From a checkpoint of a small class-conditioned image diffusion model: 13500 steps.
Rows from block 3 of a small class-conditioned image diffusion model, named by matrix and row number. Rows with one number belong to one neuron. Each number is 128 + 32 x the weight over its row's rms, rounded and kept within 0 to 255. All counts start at 0. After the name is the row's rms in percent of the matrix's.
After each neuron's rows are labels from the 100 images, of 14848 (inputs lightly noised), where the neuron reaches its highest value: "top examples" is what is common among them; "peak on" is the class under the peak. Only what is clearly more common there than usual is listed. The data: Sentinel-2 satellite tiles (TerraMesh). In brackets: how many of the 100.
# fc1: MLP up (model.blocks.3.mlp.fc1.weight, 768x384), inputs 128-255
# fc2: MLP down (model.blocks.3.mlp.fc2.weight, 384x768, transposed), outputs 128-255

fc1.122 110 [103 101 146 136 117 143  97  81 159 165 123  53  93 138 153 177 138 170 103 164  84 131 135  97  88 204 147 122 119 128  69 189  75 142 130 189 118 143 129 129 142 139 123 165 140  77 180 102  62 128 114 183  67 137 155 151 175 116 164  97 133 104 147 113  79 125 115 147 164 157 125 162 122 149 131 104  82 158 111 115 107 143 147 101 113 161 153  80 139  84  97 169  96 188 141 101 141 104 134 102 165 110 156 182 101 146 173  92 149  85  85  99 156 115  69 166 177 153 109 172 159 124 149 148 132 114 137 137]
fc2.122 096 [106 170 113  80 148 106 134 111  38 115 114 166 116 123  93 129 133 102 152 130 129  96 116 168 136 136 110 156 151  85 175 148 166 125  96 130 148  76 166 138 139 195 100 159 106 168 130 116 145 102 151 117 176 101 144  94  77 185 129 172 136 109  80 170 112 113 184 167  99 135  71 101 125 108 112 127 135  87 125 162  93  95 151 138 119 135  77 178 134 143  93 135 128 134 102 112 103 185 132 129  96  91 117 107 134 108  71 167 103 124 164 154 129 113 194 111  95 129  84 117  84 119  78  70  80 147 110 106]
top examples: crops (74); main land cover: crops (57)
peak on: crops (57)

fc1.420 102 [118  95 161 100 132  91 171 121 113 141 145 183 106 124 145 114 167 117 152 141 114 179 179 116 131 123 158 140 128  92 136 151 186 122 159 132 122  72  45 148  98 175 111 146 125 103 121 161  76 129  73  88 135 167 163 180 200 139 172 160 138 162 126 144 114 156 125 110 162 155 142 117 102 140 162 155 160 183 134 155 116  84 133  58 113 124 162 145 121 136 104 113 145 203 222 117 160 146  50 114 164 180 165 129 126 164 110 106 145 189  99 137 158 135 105 139 206 166 165 125 103 118 106 126 113 123 134 117]
fc2.420 102 [154 125 111 149 149 123  91 101 104  92 134  97 113 112 104 137  94 159 194 124  99 159  64 115 152 126  85 163 128 106 134 111  57 138 116 116 121 183 163 144 169 106  83 145 146 128 128  92 161 151 189 117 138 117 117 137 106 135  95  92 119 120 112 101 119 116 133 137 129 111  94  92 123 142 140 108 102  86 111  77 147 131 111 148 134 153 133  89 110 132 141 133 112  86  60 105 127 141 168 151 108  79 104  81 106 147 112 147 112 130 170 101 104 166 116  95 124  89 158 112 123 149 110 165 194 124 103 145]
top examples: snow or ice (86); main land cover: snow or ice (86)
peak on: snow or ice (85)

fc1.292 103 [ 75 170 105  87 159  99  95 133 105  99  79 172 134 149 120 133 200 141 113 124 111 130  92 126  87 129 133 187 104 119 118 170 157 127 187 109 101  88 122 171 112 110 154 131 108 130 170 101 169  86 162 145 153 185 146 158 131  89 105 200 137 114 116 118 134 124 133 110 128 139 126 159 215 140 147 146 117 144 115 160 128 138 122 136 115 102 141 137 124 111 117 128 112  77 142 137 114 122 107 162 163 191 121 135 107 107 127  76 160  83 161  93 108 101 137 140 122 120 109  90 115 180 157 100 109 102 183 167]
fc2.292 087 [176  97 115 135 136 148 161 142 172 128 131 115 131 107 121 181 118 144 131 147 145 100 162 105 155 136 107  99 146 165 128 111 110 109 116 169 127 150 160  95 153 117 116 144 183 108 131 198 111 133 119  81  94  88 116  85 136 147 157  69 128 105 127 128 124 144 143 137  92 102 130 103  73 113  73 137 128  82 152 127 171 164 162 146 145 138 119 117 153 191 113 121 166 125 167 131 180 117 110  99 113  62 116 110 158 162 143 163 128 109 102 134 157 160 108 103 155 111 159 137 181  85 166 180 164 128  84 131]
top examples: clouds (81); main land cover: clouds (33)
peak on: clouds (74)

fc1.607 106 [122 129 131 143 176 119  78 142 166 108 117 156 188 108 103 119 140  88 129 151 185 111 126 126 153 166 157 179 192 174 165 134 167 135 126 112 152 127 138  95  98 162 101  82 142  89  95 137 149 147 164 105  86 137  91  70 118 169  94  75  74 162 128 154 111 124 187 158 103  94 141 104 124  62 154 123 145  75 154 167 107 103 121 191  92 149 121 127 141 120 167 124  83 144 146 137  95 172 157 113 171 107 133 117 109 107  86 130  76 153  88 106 116  98  72  84 154 105 146 125 160 172 111 159 130  41 121 144]
fc2.607 111 [135 139 117  91 157 173 103 111  75 215 182 153  93 146 177  93 122 142 167 103 142 165 182 107 110  79 145 120 121 120  97 154  98 123 175 116 141 204 197 175  79 154 134 176 102 128 166 107 112 130  84 106  69  80 148 128 111 129 159 104 214 112 148 109 145  84  93 106  90 141 159  87 131 124 109 138 199 135  65 115 155 166 112 102 147 139 128 145 167 150 152 153 154 137 107 127 120 172 118 120 184  62 208 115 195 124  83 136 144 114 178  94 147 150 122 149 104 125 117 166  99  62 103 152 124 148 128 137]
top examples: crops (86); main land cover: crops (75); built area (63)
peak on: crops (70)

fc1.578 094 [191 191 133 128 138 119 150 163 114 123 135 159 119 143 118 118  71 116 163 137 177 188 142 161  82 151 121 137  90 135 143 146  95  71  93 108 171 138 121 158 152 154 153 109 128 105 111 146 123 110  68 127 123 129 131 137 110 125 167  94 126  91 150 147 155  39 150 102 151 136 149 163 202 123 156 141 148 152 127 162 151 194 135 120 110 151 141 122 110 141 174  99 122  64 109 126 164 147  90  91 130  80 168 142 146 161 176  62 174  56 190 120 123 108  49 101 129 135  88  84 138 148  81 138 171  83 134 156]
fc2.578 094 [130 100 119 122 113 131 115 110 160 147 107 156 124 167 121 135 187 166 153 157 131  86 149  68 133 145 168 118 131 173 139 162 129 148 176 137  99 130 138 111 164 134 107  68 137 153 110 117 116 113 129 157  55 152  86  78  87 188 125 142 111 170 138 140 125 184 117 189  76  48 140 187  40 142  65 126 145  95  94  68 103  62 125  78 126 144 169 122 151 159 147  87 140 115 181 108 139  97 151  96 146 136 117 158 102 123 144 167 131 197  72 120  86  78 147 182 124 108 214 156 108  99 120 125  90 109 126 127]
top examples: clouds (97); main land cover: clouds (31)
peak on: clouds (96)

fc1.634 094 [ 98 155 131 152 122 145 212 105 103  83 128 123  72  94 109 146 139 134 117 146 167  79 139 147  90 145 175 161 186 156 112 158  70 137  73 147 187 159 127 119  64 115 159 109 121 191 180  65 135 133 130 127 159 131  91 102 113 104 173 125 142 140 161 152 120 169  82 196 160 151 183 116 117 175  91 153 177 119  58  97  90 116 138 142 156 119 146 114 100 114 102 165  97 131 108 132  92 134 146 123 146 103 109 150 140 177 183 128 147 109  98 125 130 108 101 152  94 143 189  77  78 127 147 130 152 145  97 112]
fc2.634 080 [128 176 133 118 135 135  90 127 164 128 189 128 137 122 116  73 162  83 111 113 129 194 162 115 153  76 135 107 104 204 147 169 163  84 148 122 126  77 129 130 141 153 106 107 121 141 138 195 138 172  85  90 155 173 102 129 129 144 136 151 111 148 121 159 142  98 164 153 120  71 148 115 126 121 115  83  96  85 113 127 122 120 153 124 152 170 140 103  89 104  95 133 122 164  80 154 119  93 108  83 117 154  94 160  89 103  91 146 119 130  90 132 105 183 116 110 175  97 144 189 150  77 136  95 151 123  86 212]
top examples: clouds (92); main land cover: clouds (31)
peak on: clouds (92)

fc1.465 112 [120 137 118 117 145 107 160 132 104 219 165  82 144 125 180 141  65  90 134 108 151 137 143 126 197 103 167 107  72  60 169 150  98  90 128  91 100 127 116 111 127 119 113 136  99 149 150 185  98 144 186 158 122 151 133 130  76 127 153 105 108 164  93 148 175 143 120 121 125 146 144 171 216 158 127 110 121  61 118 124 114 124  38 150 152  70  74  81 129 126  87 117 130 118  99 101 119  95 136 165 183 114 162 110  85 133 203 119 134  75 173 165 135 179  99 184 173 152 122  86 108 220 125 125 100 121 147 131]
fc2.465 106 [162 141 157 147 152 146 100 165 208  50  88 147 124 141 150 135 136 185 134 167  87 108  64 181 108 205  67 124 151 208 125 108 155 165 142 138 127  98 137 177 130  94 114  85 162 124 108  98 124 162 101 142 121 128 128 136 134 151 106 162 145 127 148 107  57 116 158 111 163 128 111  71  88 107 174 131 114 177 140  89 151 123 170 125 111 151 181 170  98  96 140  87 120 127 120 146 115 178 166  84 117 137  84 130 149 131  80 162  89 191  67 107 127  89 144  95  90 138 194 167 166  89 151 192 133 109 115 120]
top examples: clouds (60); main land cover: clouds (48)
peak on: clouds (58)

fc1.674 089 [196 124 118 155 105 112 122 103 113 109 160 109  77 109 150 158 104 184 113 127 162  82 129 109  98 100  53  98 139 155 147 110 175 146  81 149 183 156 165 134 125 131 139 109 133  74 158  43  90 157 132 157  87 115  99 117 113 105 163 161 132 112 178 139 110 140 118 162 137 139  75 107 108 142 120  90 110 106 114 153 141  83 149  78 159 134 136 128 131 118 159 113 140 200 151 141 142  95 154  76  98 159  88 120 152 169 136 126 187  76  80 112 108  96 138 111 147 144 191 115 117 127  65 102  72  72 119 120]
fc2.674 085 [126  88 125 171 105  90 133 134  53  76  61 112 133 170 178 114 132 111 125 180 133 199 181 112 183 132 154 105 181 178 179 129 146 150 133 189 128 108 110 172 110 154 145 152 149 182 129 145 175 177 136 159  85 130 161  96  83 131 125 106  64 133 158 189 121 150 133  94 114 161 147 122 167 140 140 118 112 208 170 148 145 114 145  94 138 142 109 161  79 129  95 141  91  93 196 155 135 165 149 143 101 180 127 132 104 146 104 172 143  94  88 145 146 140 111 127 145 161 126 155 131 143 126 138 109 128 166 174]
top examples: snow or ice (57); main land cover: snow or ice (54)
peak on: snow or ice (52)

fc1.327 084 [125 104  98 148 108 129 126 155 130  74 104 103 154 168 124  92 123 125 189 161 174 164 143  42 149 134 136 134 159 137 138 122 190 134 136 132 143  78 153 120 132 148 142 175 125 118 171 142 164 143  83 111 140 160 165 149  72 138 147 156 131 101 141 132 146 146 123  49  64 170 121 104 184 231 136 117 117 124  84 126 154 139 144 127 121  66 130 109 157 174 103  48 133 118 131 121 191 182 121  84  99 124 137  88 146  51 183 141 116  87 127 146 176 130 132 195  84 123 124  79 154 107 158 117 165 144  85 135]
fc2.327 080 [182 154 138 142 154 145 113 115 135 149 147 136 183  75 146 181 155 141 135  83  81  63 128 218  72 141 132 107 122 124 135 205  88 172 155 103 112 126 100 123 137 136 143  92  68 121 121 159 119 104 136 130  99 167 101 125 172 123 113  90 149 147 121 131 111 120 138 145 161 155 115 134  86 107 121 162 149  95 167 126  99 159 120 150 123  89 149  78 167  98 159 151  84 105 159 151 135 130 152 123 128 128 153 124 159 147 125 193 161 100 111 149 119  98  81 111 142 108 167 132 151 161  50 105 151 175 135 145]
top examples: water (84); main land cover: water (75)
peak on: water (72)

fc1.757 127 [172 126  87 163 174  97 160  82 110 110 138 148 179 124 141 146 102 192  85 129 119  70 139 117 143 150 121 109 193 123 113 158 108 152  96 172 106 147 104  78 114 129  87 183 157 191 107  82 141  94 105 154 121  99 127 145 123 118  84 134  58 107 102 129 147 170 125 110 154 127 125 124 167 191 153  56 145  90 114 138 169 150 158 192  96 178 173  93 156 135 109 164  96 137 108 169 138  68 141 126 103 191 141 168 156 140 105 136 115  83 139 109 112 133 136 212 116 127  93 131 144 113 134  97  82 160  97 145]
fc2.757 131 [190 149 123  79 161 166 102 164 126  97 135 130 105 182 167 158  97  77 148 199 129 142 112 100 113 152 145  88 130 124 177 126  70  77 148 162 139 126 114 110 155  68 117  70 113 152 164  91  89 181 190 123 124  77 131 119 123 100 116 118 157 159 146 140 114 164 121 179 157 157 165  97 114  89 128 129  88 110 141 171 137  76  92 161 100 104 194 126 115 147 108 119  58 134 157  75  76  93 116 121 109 117 129  87 121  78 121 169 124 177 164  99 147 135 162  96 136 139 118 126  93 148 116 157 135 115 136  96]
top examples: main land cover: snow or ice (34)
peak on: snow or ice (34)

fc1.65 096 [125 191 136 155 129 146 116  91 148 147  91  83  74 125  70 174 103 100 164 174 134 137  74 131  60 104 148 123 107 113 203 160 193 166 122 131 104  86 193 166  86 119 163  82  82 137 156  46 133 129  87 112  91 147 132 140 128 121 108 166 107  62 155 122 108 151 110 109 138 146 145 176 136 137 118 187 164 149 116  86 169 183 113  84 154 160  88 186 179 102 106 202 115  94 183 130 123 143 152 106 128 175 114  99  90 208 141  81  98 124 132 166 148 120 108  63 106 161 111 124 113  88 133 142 147  90 145 163]
fc2.65 081 [144 110 127 118 112 129 129 112 110 105 142 139 138 135 156 149  93 138  75 109 142 112 164 140 213  69 113 149 167 133 113 126  96  99 152 135 142 140 111 106 125 100  78  99 102  91 182 151 146 125 157 136 140 149 117  70 114 160 142 106 177 130 145 126 147 116  85 176 130 112 118  78 143 133 132 107 128 105  99 192 162 108 129 168 152  56 136 140 144 117 147 137 102 154 114  96 108 152 104 121 157 119 129 195 142 130 125 157 159 121 144  99 164  94 101 155 126  89 130 147 180 104 126  89  56  56  85 148]
top examples: clouds (68)
peak on: clouds (57)

fc1.405 080 [195  86  71 140 150 149 198 170 189  95 132  67 162 115 130  74 182  85  86 130  90 127  57  93 142 162 123 163 150 137 178 105 118 158  92 169 134 118 138 115 115 117 140 175 113  97 167 118 194 180 136 116  86 162 119 174  88 121 151  91 101  98 159  99  52  97  76  82 141 136 111  99 102 154  95 105 129 135 120 121 121 125 149 185 133 128 160 112 191 149  59  97 183 144  95 111 134 104  67 133 158 113  88 149 150  90  69  85 128 165 111 126 163 153 103 162 144 196  44  71 121 164 154 163 177 157 141 115]
fc2.405 071 [ 80  88 140 150 155 192  80 125  96 152 138 115 136 114 181 183  82  83 143 156  64  42 113 182 135 110 159 168 127  75 170 166 153 103 101 183 113 170 125 173 151 112 141  78 154 153  91 155 165 143 120 137 178  43  79  38 153  92 103 199 105 154 128  92 172 129 135 125  97 151 214 133 135 155 122 121 171 120 136 103 142 220 122 118 138  99 139 138 130 114 183 131 128  99 102 162  66 168 189 107 130 134 139 127 138 140 160 167 136 166 134  95 138  86 178  89  68 138 120 116 153 146  72 137  92  95 143  93]
top examples: built area (72); crops (71); water (65); main land cover: crops (42)
peak on: built area (26)

fc1.210 098 [110 117 129 169  87 182 109 144 146  99 153  85 118 128 117 147  72 154 154 155 108  76 153 142 208  83 127  76 163  83  88 144  71 120  77 173 114 106 139 143 129  94 168 132  74 136 125  76 150 146 146  94 105  82 124  90 108 138  71 122 116 138 135  74 136 148 129 150 100 126 140  97 179 128 109 113 152  80  76 148 153 170 148  63 143 152 153 140 137 155 106 209 100 163  75 139 103 112 182 130 122 209 145 134 126 149 144 129  81 105 142 109 122 168  97 123 127 120 126 122 190 118 109  56 107 164 123 134]
fc2.210 091 [152 161 124  71  87 104 148 152 139 131 103 138 124 136 126 148 167 118  84 115 155 164 108  95  46 120 111 121 105 174 192 147 140 144 164 130 175 179 126 115 116 154 102 141 167 120 155 156  90  96 118 171 134 127 153 121 200 117 188 151 120 124 111 221 103  79 148 124 131 126 131 119  92 108  93 125  93 150 131 127 125 123  46 191 126 110  87 148 104 121 153  37 144 113 154 116  59 144 120 102 134  62 111 127 125 100 101 125 138  73 111 121 167  85 179 154 102 128 122 119  91 143 148 226 119  98 167 163]
top examples: crops (71); built area (70); main land cover: crops (51)
peak on: crops (43)

fc1.21 093 [163 149 189 141 144  95 135 145 146 129 130 188  83  96 133 129 125 112  76  68  98 158 110 107 145 164 129 157 193 128 127 163 108 145 194 154 114 133  84 155 133 132 105 182 121 105 150 158  60 119 142 130 111 153 157 133 165 125  82 108  93 133 142 131 107 127 107 122  73 124 137 105 165  98 107  76 113 124 111 127 166 154 151 125 129 194 130 141  97 206 132 105 167 127 154 106 123 155 128 168 125 142  95  90 154  92 190  90 147 164 154 169 183 163 156 155 152 103 110 155 182 175  91 170 121 151 163 119]
fc2.21 090 [116 147 149 141 133 138  70 137  98 179  63 106 123 138 120 121 127 144 155 121 114  64 141 150 165 123 117 143 113 151  79  82 115  89 104  61 146 144 155 105 114 149 126 132 140 160 182 170 190 119 163  98 142  83 141 153 136 189 121 156 100 148 150 136  80 121 184  84 214 137 180 145 113 111 106 185 141 180 116 179  99  74 109 103 159 101 105  67 171 109 130 161  62 108 135 181 139 119 136  78 112 117 162 105 156 139  91 159  45  86 177 126 141  99 124 141  98 137 123 141 120 125 123 167 114 105 101 159]
top examples: built area (68); crops (64); main land cover: built area (28)
peak on: built area (31)

fc1.98 094 [171 113 143  66 145 149 102 146 218 136 122 104 109 121 112 196  87 142 122  38 120 212 172 114 122 109  97 130 129 153 118  76 122  84  60 120 172 109 115 165 116 162 140 170 104 155 138 129 123 124 120  96  97 189  75 173 136 159 116 182 139  71 149 154 127 115  90 125  76 149 134 140 124 172 148  72 171 112  50 171 144 189  73  81  88 180  87 118 137 175 114 173 156  68 115 162 150 128  87 163 158 113 122  84  64 104  89 138 182 118 105 161  94 110  99  79 134 178 148 147 108 132  66 124 128 137 108 111]
fc2.98 103 [146 144 139 150 155 193 139 138 165 128 159 163 110 173 113  82 222 168 109  75 127 155 130 114 154 145  74 192 182 154 153 155 109  97  89 125  76 131  75 136 177 155 151  78 136 117 179 103 141 150 178 142  87 190 111 139 160  78 119 134 131 106  73  98 171 178 153 174 104 106 127 186 132 112 113 135  97 119 124  70 148 149  75  44  61  95 143  77 141 124  74 113 127 150  92 157 178 114 123 109 178  84 113 110  78 167 123 183 129 123 123 154 137 194 105 131  99  61 163 117 127 145 128  94 108 129 138 113]
top examples: crops (93); main land cover: crops (79); built area (62)
peak on: crops (56)

fc1.481 103 [129 118 116 119 155 149 168 195 127 132 110 104 124 167 109 109 133 162 112 185 160  94 106 100 140 122  79  88 132 115 174 107  80 150 173 129 121 147 169 125 162 148 182 134 126  78 135 174 195 130 184 178 144  86 160 152 130 127 165  99 131 104 120 157 102 157 123 132 140  89 148 152  76 115 138 157  84  84 118  18 163 175 167 159 138 116 175  89 158  94 149  96 159 138 187 111 122 118 143 108 105 135 153  90  57 172 106  97 114  97 136 191 124 164  76 161 199 126 176  62 142  68 128 127 171 120 151 136]
fc2.481 108 [110 141 111 104 122 117  97  85 102  93 170 112 134  73 117  94 122 146 126 109  72 150 107 111  76 141 175 160  84 119 107 154 109 150 124 137  84 139  77  85  64 112  64 150 110 162 165  83  44 165 162 106  68 187  44 144 114 108  80 164 172 118 117 140 131  88 142 122 176 148 165 126 105 126  92 115 178 156 144 183 135 132 102 156 127 109  70 137  95 201  78 153 110 106 139 110 143 141 126 142 111 103  80 142 152  48 124 147 210 125 148 180  91 141 147 114 111 113  93 165 123 137 165 129  54 124 103 132]
top examples: water (88); main land cover: water (78)
peak on: water (78)

fc1.410 112 [138 111 137 118 105 172 157 116 108 149 196 158 132  70 148 104 136 143  30 143 110 167 122  89 144 127 111  95  98 114 115 138 118 120 172  81  79 128 148  97 129 120 123 102 167 154 146 138 131 115  47 145 160 166 134  58 126 167 145 186 168 139  93 128 160 140 150 144 125 114 132 152 166 112 140 193  92 121  66 136 119  99 157 129 160 138 114  91 131 138 129 100 147 141 157 170 183 157  82  74 123 100 151 125 112 175 169 146 135 165  94 206 102 178 116 116 162  97  87 109 142 142 186 139  96 167  82 135]
fc2.410 099 [118 149 130 169 149  80 151 135 143 149 134 132 115 162  99 118 124 119 180  81 138 119 100 158 124 151  97 146 101 161 122  93  92 124 114 154  87 168 154 132 155 193 167 145 130 141 122 129  87 216 150 133 147  98 170 147 142 155 130 202 177  54 151 122 138 108 138 176 137 173 127 101 153 162 198  87 160 112  96 197 153 138 142 159  56 135  91 144 155 127  57 137 128 128 126 117 101  98 121 117 143 161 143 119 156  93 105 149 116 166 117  59 150 102 143  78 164 123 139 205 100 121 121 121 155 118 138 147]
top examples: main land cover: snow or ice (35)
peak on: snow or ice (36)

fc1.736 104 [158 202 109 149 130 141 130 111 123  87  86 105  83  67  87 126  85 140 174 140 160 125 125 134  67 134 124  82 119 153  94 101  92 127  86 111 120  81 175 125 119 156 151 108 113 124 117 120 177 125  67 127 151  69 191 131 149 101 116 143  82 120 151 137 122 116 198 115 148 132 175 144 115 136 145 147  80 103 110 105 108 152 145 137 164 128 170 187 128 103 126  99 116  86 115 111 140 108 153 114  83 128  61 119 170 151  91  99 151 192 175  74 133 140 174  88 227 115 117 129 158 176 178 179 101 148 107  90]
fc2.736 111 [110  58 127 126 146 106 131 118 121 191  95 139 195 160 167 174 150 164 193 128 133 129 148 147 175 144 152 139 177 160  90 155 152 132 126 130 123 114 123 111  82 122 120 136 140 116 124  93 119 127 188 114 142 165  65 160 117 191 145 121 194 110 127 140 118 151 114 101 100 106  75 157  65  70  62 171 164  94 155 149 172  91 145 168 100 141 155 153 151  94 138 160  93 103 110 113 162 135 164 183 123 151 169 116 122 120 107 125 163 116 118 158 126 178 147  85  86 104 172  75 108 110  73 100 151 161  70 133]
top examples: crops (80); main land cover: crops (63)
peak on: crops (66)

fc1.490 104 [120 127 120  82 113 128  61  92 156 170  67 107 181 135 110 106 160 176  92 149 139  85  92 103 158 180  93 128  88  77 129 101 103 148  86 135  95 175 190 147 160  99 117 122  66 105 133 120 109 168 160 135 114 147 120 179 141 123 153 123  81  78 107 126 125  76 138 185 173 145 154 150 149  97 106 129  59 123  73 126 173 111 143 148 201  77  44 169 136 131 117 136 113 170 127 128  87 155 148 127  80  87 126 130  93 105 170 151 130 155 148  79 179 156 109 160 182  89 157 113 148 201 120 120 123 147 116 120]
fc2.490 108 [138 164 146 193 142  98 143 172 150 121 135 146  92 122 101 180 126  32 197  95 130 171 152  97  79 153 122 109 148 141 142 167 114 160 166 135  91 133 112 156 133 189 118 143 235 202 101 139 125 124 109 115 167 148 156 161 126 120  99 129 139 105 101  83 135 137 119 118 117 166  81  83 119 127 112 165 150 125 157 153 120 151  94 146 131 110 126 138 176 152 137 188 146 108  97 147 139 103 103 147 107 146  89 124 149  87 112 114  85 103 117 140  84  95 127 101  83 154 104  96 139  57 156  96 189 122 147 125]
top examples: built area (69); water (67)
peak on: built area (29)

fc1.80 084 [115  64 132 126  80 133 168 106  71  98 135 134 109 122 169 158 160 144  98  95 126 185 174  84  99 119 125 179 169 137 144 158 153 119 150 135 103  73 117  79 135 121 168 143 142  92  83 148 135 167  50 122 132  95 147 140  98  88 169  61 116 131 120 150 101 130 192 147 115 122 115 120 126 120 168 135 148 142  87 181 100 164 135 158  96 126 113 108 152  45 169  48 121 132 157  42  94 116 136  91 180 109 134 143 126 139 156 151  98 167  89 128 171 168 170 126 130 173 159 166 155 151 102 114 165  62 119  64]
fc2.80 084 [ 52 164 144 126  93  97 118 145 216 147  97 123 180 145 130 103 112  62 184 162 120 141  87 174 165  81 113 130 159 124 166 139 124 139 168 137  86 136 165 164 128 118  65 196 162 160 149 149 186 143 125  88 124 134  92 100  81 162 102 140 121 136 135 118 124 121 112 131  70 142 102 208 115 155  97 100 162 118 126 107  97 117 103 136 145 127 141 114 156 104 131 107 141 154 131 126 111 144 137 146 122 144  94 112  93  95 138 195 204 113 142 156 142 121 157 151 186 172  98 105  84 119 145 155  93 139 117 162]
top examples: water (84); main land cover: water (78); flooded vegetation (35)
peak on: water (83)

fc1.570 098 [170 135 157 139  46 163 112  50 105  80 150  73  69  93 119 114 144  86 145 170 145 102 109 127 157 156 168 118 145 141 115 120 104 128 117  89 122 191  90  89 169 126  99  98 117 146 198 148  74 109 151 111 155 136  99 131 110 101 149 162 114 121 133 152 130 122 101 190 121 115 114 192 146  68 126 146 183 100 161 159 159 120 100 146 132 122 157  75 130 171 150 170 126 170 126  95 105  35 170 166 123 113 115 111 105 147 190  99 153 137  99 105 101 160 119 144 244 119 135 117  45 116  94 124 123 134 130 138]
fc2.570 096 [111 139 105  90 146  68 117 149 168 144 131  81 199 158 160 150 156 167 120 112 127 150 135 118  56 117 118 129 128 127 130 216 147 114  83 135 116 111 151 151 121 132 156 145 130  99  67 166 130 182 154 117 134  69 111 130 141 165  68 122  82 117 105  84 100 105 179  72 109 149 132  52 117 187 184  77 129 105  95 110 104 186 140  96 141 151  72 118 145 109  83 100 124 138 140 138 167 196  44  67 155 140 117 162 144 133 101 164 123 113 160 207 121 148 119 112  49 185  98  99 135 139 117 109 114 102  86 112]
top examples: water (65); snow or ice (52); main land cover: snow or ice (33); flooded vegetation (26)
peak on: snow or ice (37)

fc1.245 093 [132  84 129 123 121 157 154 161 152 108 152  90 109 140 148 164 141 151 128 141 139 150 140 131 109  94 186 110 170 159 128  86   0  54 108  73 155  99 203 176 183 199 118 108  84 114  97  82  96 156  62 123 100 185  97 138  76 141  77 108 168 132 154 107 134 151 121 129 107 128 150 148 164  72 170 140 163 115 120 119 166 122 126 114 111  72 112 122 180 171 110 172 130  77 165 147 152 171 128 125 111 179 138  77  94 140 145  87 186 109 127  92  93 148 164  65 125 101 107 140  98 132  71 183 149 146  99 129]
fc2.245 102 [ 95 120 171 111  91  87  90  96 145  97  96 161 123 134 112 126 185 173 100 129 173 115 119 139 152 137  83 104  49 112 150 215 179 171 144 185 106 134  33 105 130  94 113 141 190 100 154 162 179 167 180 108 140  75 144 115 178 121 135 100 107 148 152 139  79 136 142 154 147 128 118 112 112 168 119 142 155 157 144  95 136 119 140 161 129 182 164 114  96 127 130  84  81 126 110 111  77 113 111 137 141 119 120 186 174 149 138 158  71  86 103 117 156  82  66 102 101 170 158 130 153 132 115 158  81 150 161 158]
top examples: crops (77); main land cover: crops (58)
peak on: crops (49)

fc1.407 103 [164 113 153 124 162  99 169 149 134 181 107 168 114  95 112 163 180 183 152 138 117 129 122 116 124 126 180 130  83 110  82 113 193 133 111 150 123 126  95 167 147 145  64 175  55 158 130 124 102  50 115 104 137 104  89 116 141 135 174 111 123 131 143 118  99 167 112 157 130 130 161 170  96 101 114  98 150  54 152 169 116 142  68 102 150 125 151 141 120 174 120 143 175 125 134 129 107  81 113 130 115 127 133 126 124 129 100 105  86 158  65 115 150 163  47 132 106 101 171 123 131 189 133 126 156 161 120 140]
fc2.407 087 [156 102 123 125 131 161 119  72 112 134 176 121 107 168 163 155 110  84  95 120 158 128 174 123 194 108  32 219 154 176 107  99  93 136 155 136 126 145 127 201 119 101 186  65 137 105 156  82 165 185 116 201 129  98 124 159 128 131 133 185  60 108 127 122 146 129  99  84 179 134 156 125 170 170 116 114 143 168 147  80 161 144 180  37 152 113 135 138 131 144 127  89  99 157 143 158 122 119 101 115 146 198 132 132 179 165 116 139 162  74 138  92  81 131 158 136 114 128 139 115 147 101 105 115 111 149 112 132]
top examples: water (91); main land cover: water (75)
peak on: water (79)

fc1.291 106 [ 92 131  79 111 143 182 143  90  53 156 156 111  52 101 134  93  84 125 143  88 139 206 106  81  95 182 158 144 140 137 134 154  90 134 152 135 106 162 116 139 133 160 131  93  97 135 162 139 156 191 131 138  68  84 146 108  92 115 158  74 143 159 125 138 118  95 105 151 144  88 125 154  98 110 144 156  90 128 120 131  94 131 108 116 104 135 138 183 138 134  42 121 173  81 162  79 169 130 127 134 151 130  60  95  71 179 159 135 152  96 141 138 165 148  80 152  97 167 141  77 100 120 141 112 110  89 174 119]
fc2.291 117 [173 141 104 127 143 104 123 125 147 133 103 180 174 112 126 151 151 104 122 130 199 113 113 115 110  53 105 121 108 173 140 143 130 154 135 214 120  97 144 136 133 151 154 164 148 108 114 126 103 140 131  99 140 150 112 154 151 129 125 196  72  94 104 140  85  90 116 101  69 158 101 129 179 156 112 132 174 158 100  99 143 113 126 127 124 181 150 117  87 140 219 133 100 167  92 154 114 147 109  90  93 136 205 170 185 124 127  99  96 114 143 131  81 175 174 100 122 140 129 185  82 157  87  68 121 169  73 133]
top examples: clouds (91); main land cover: trees (50)
peak on: clouds (87)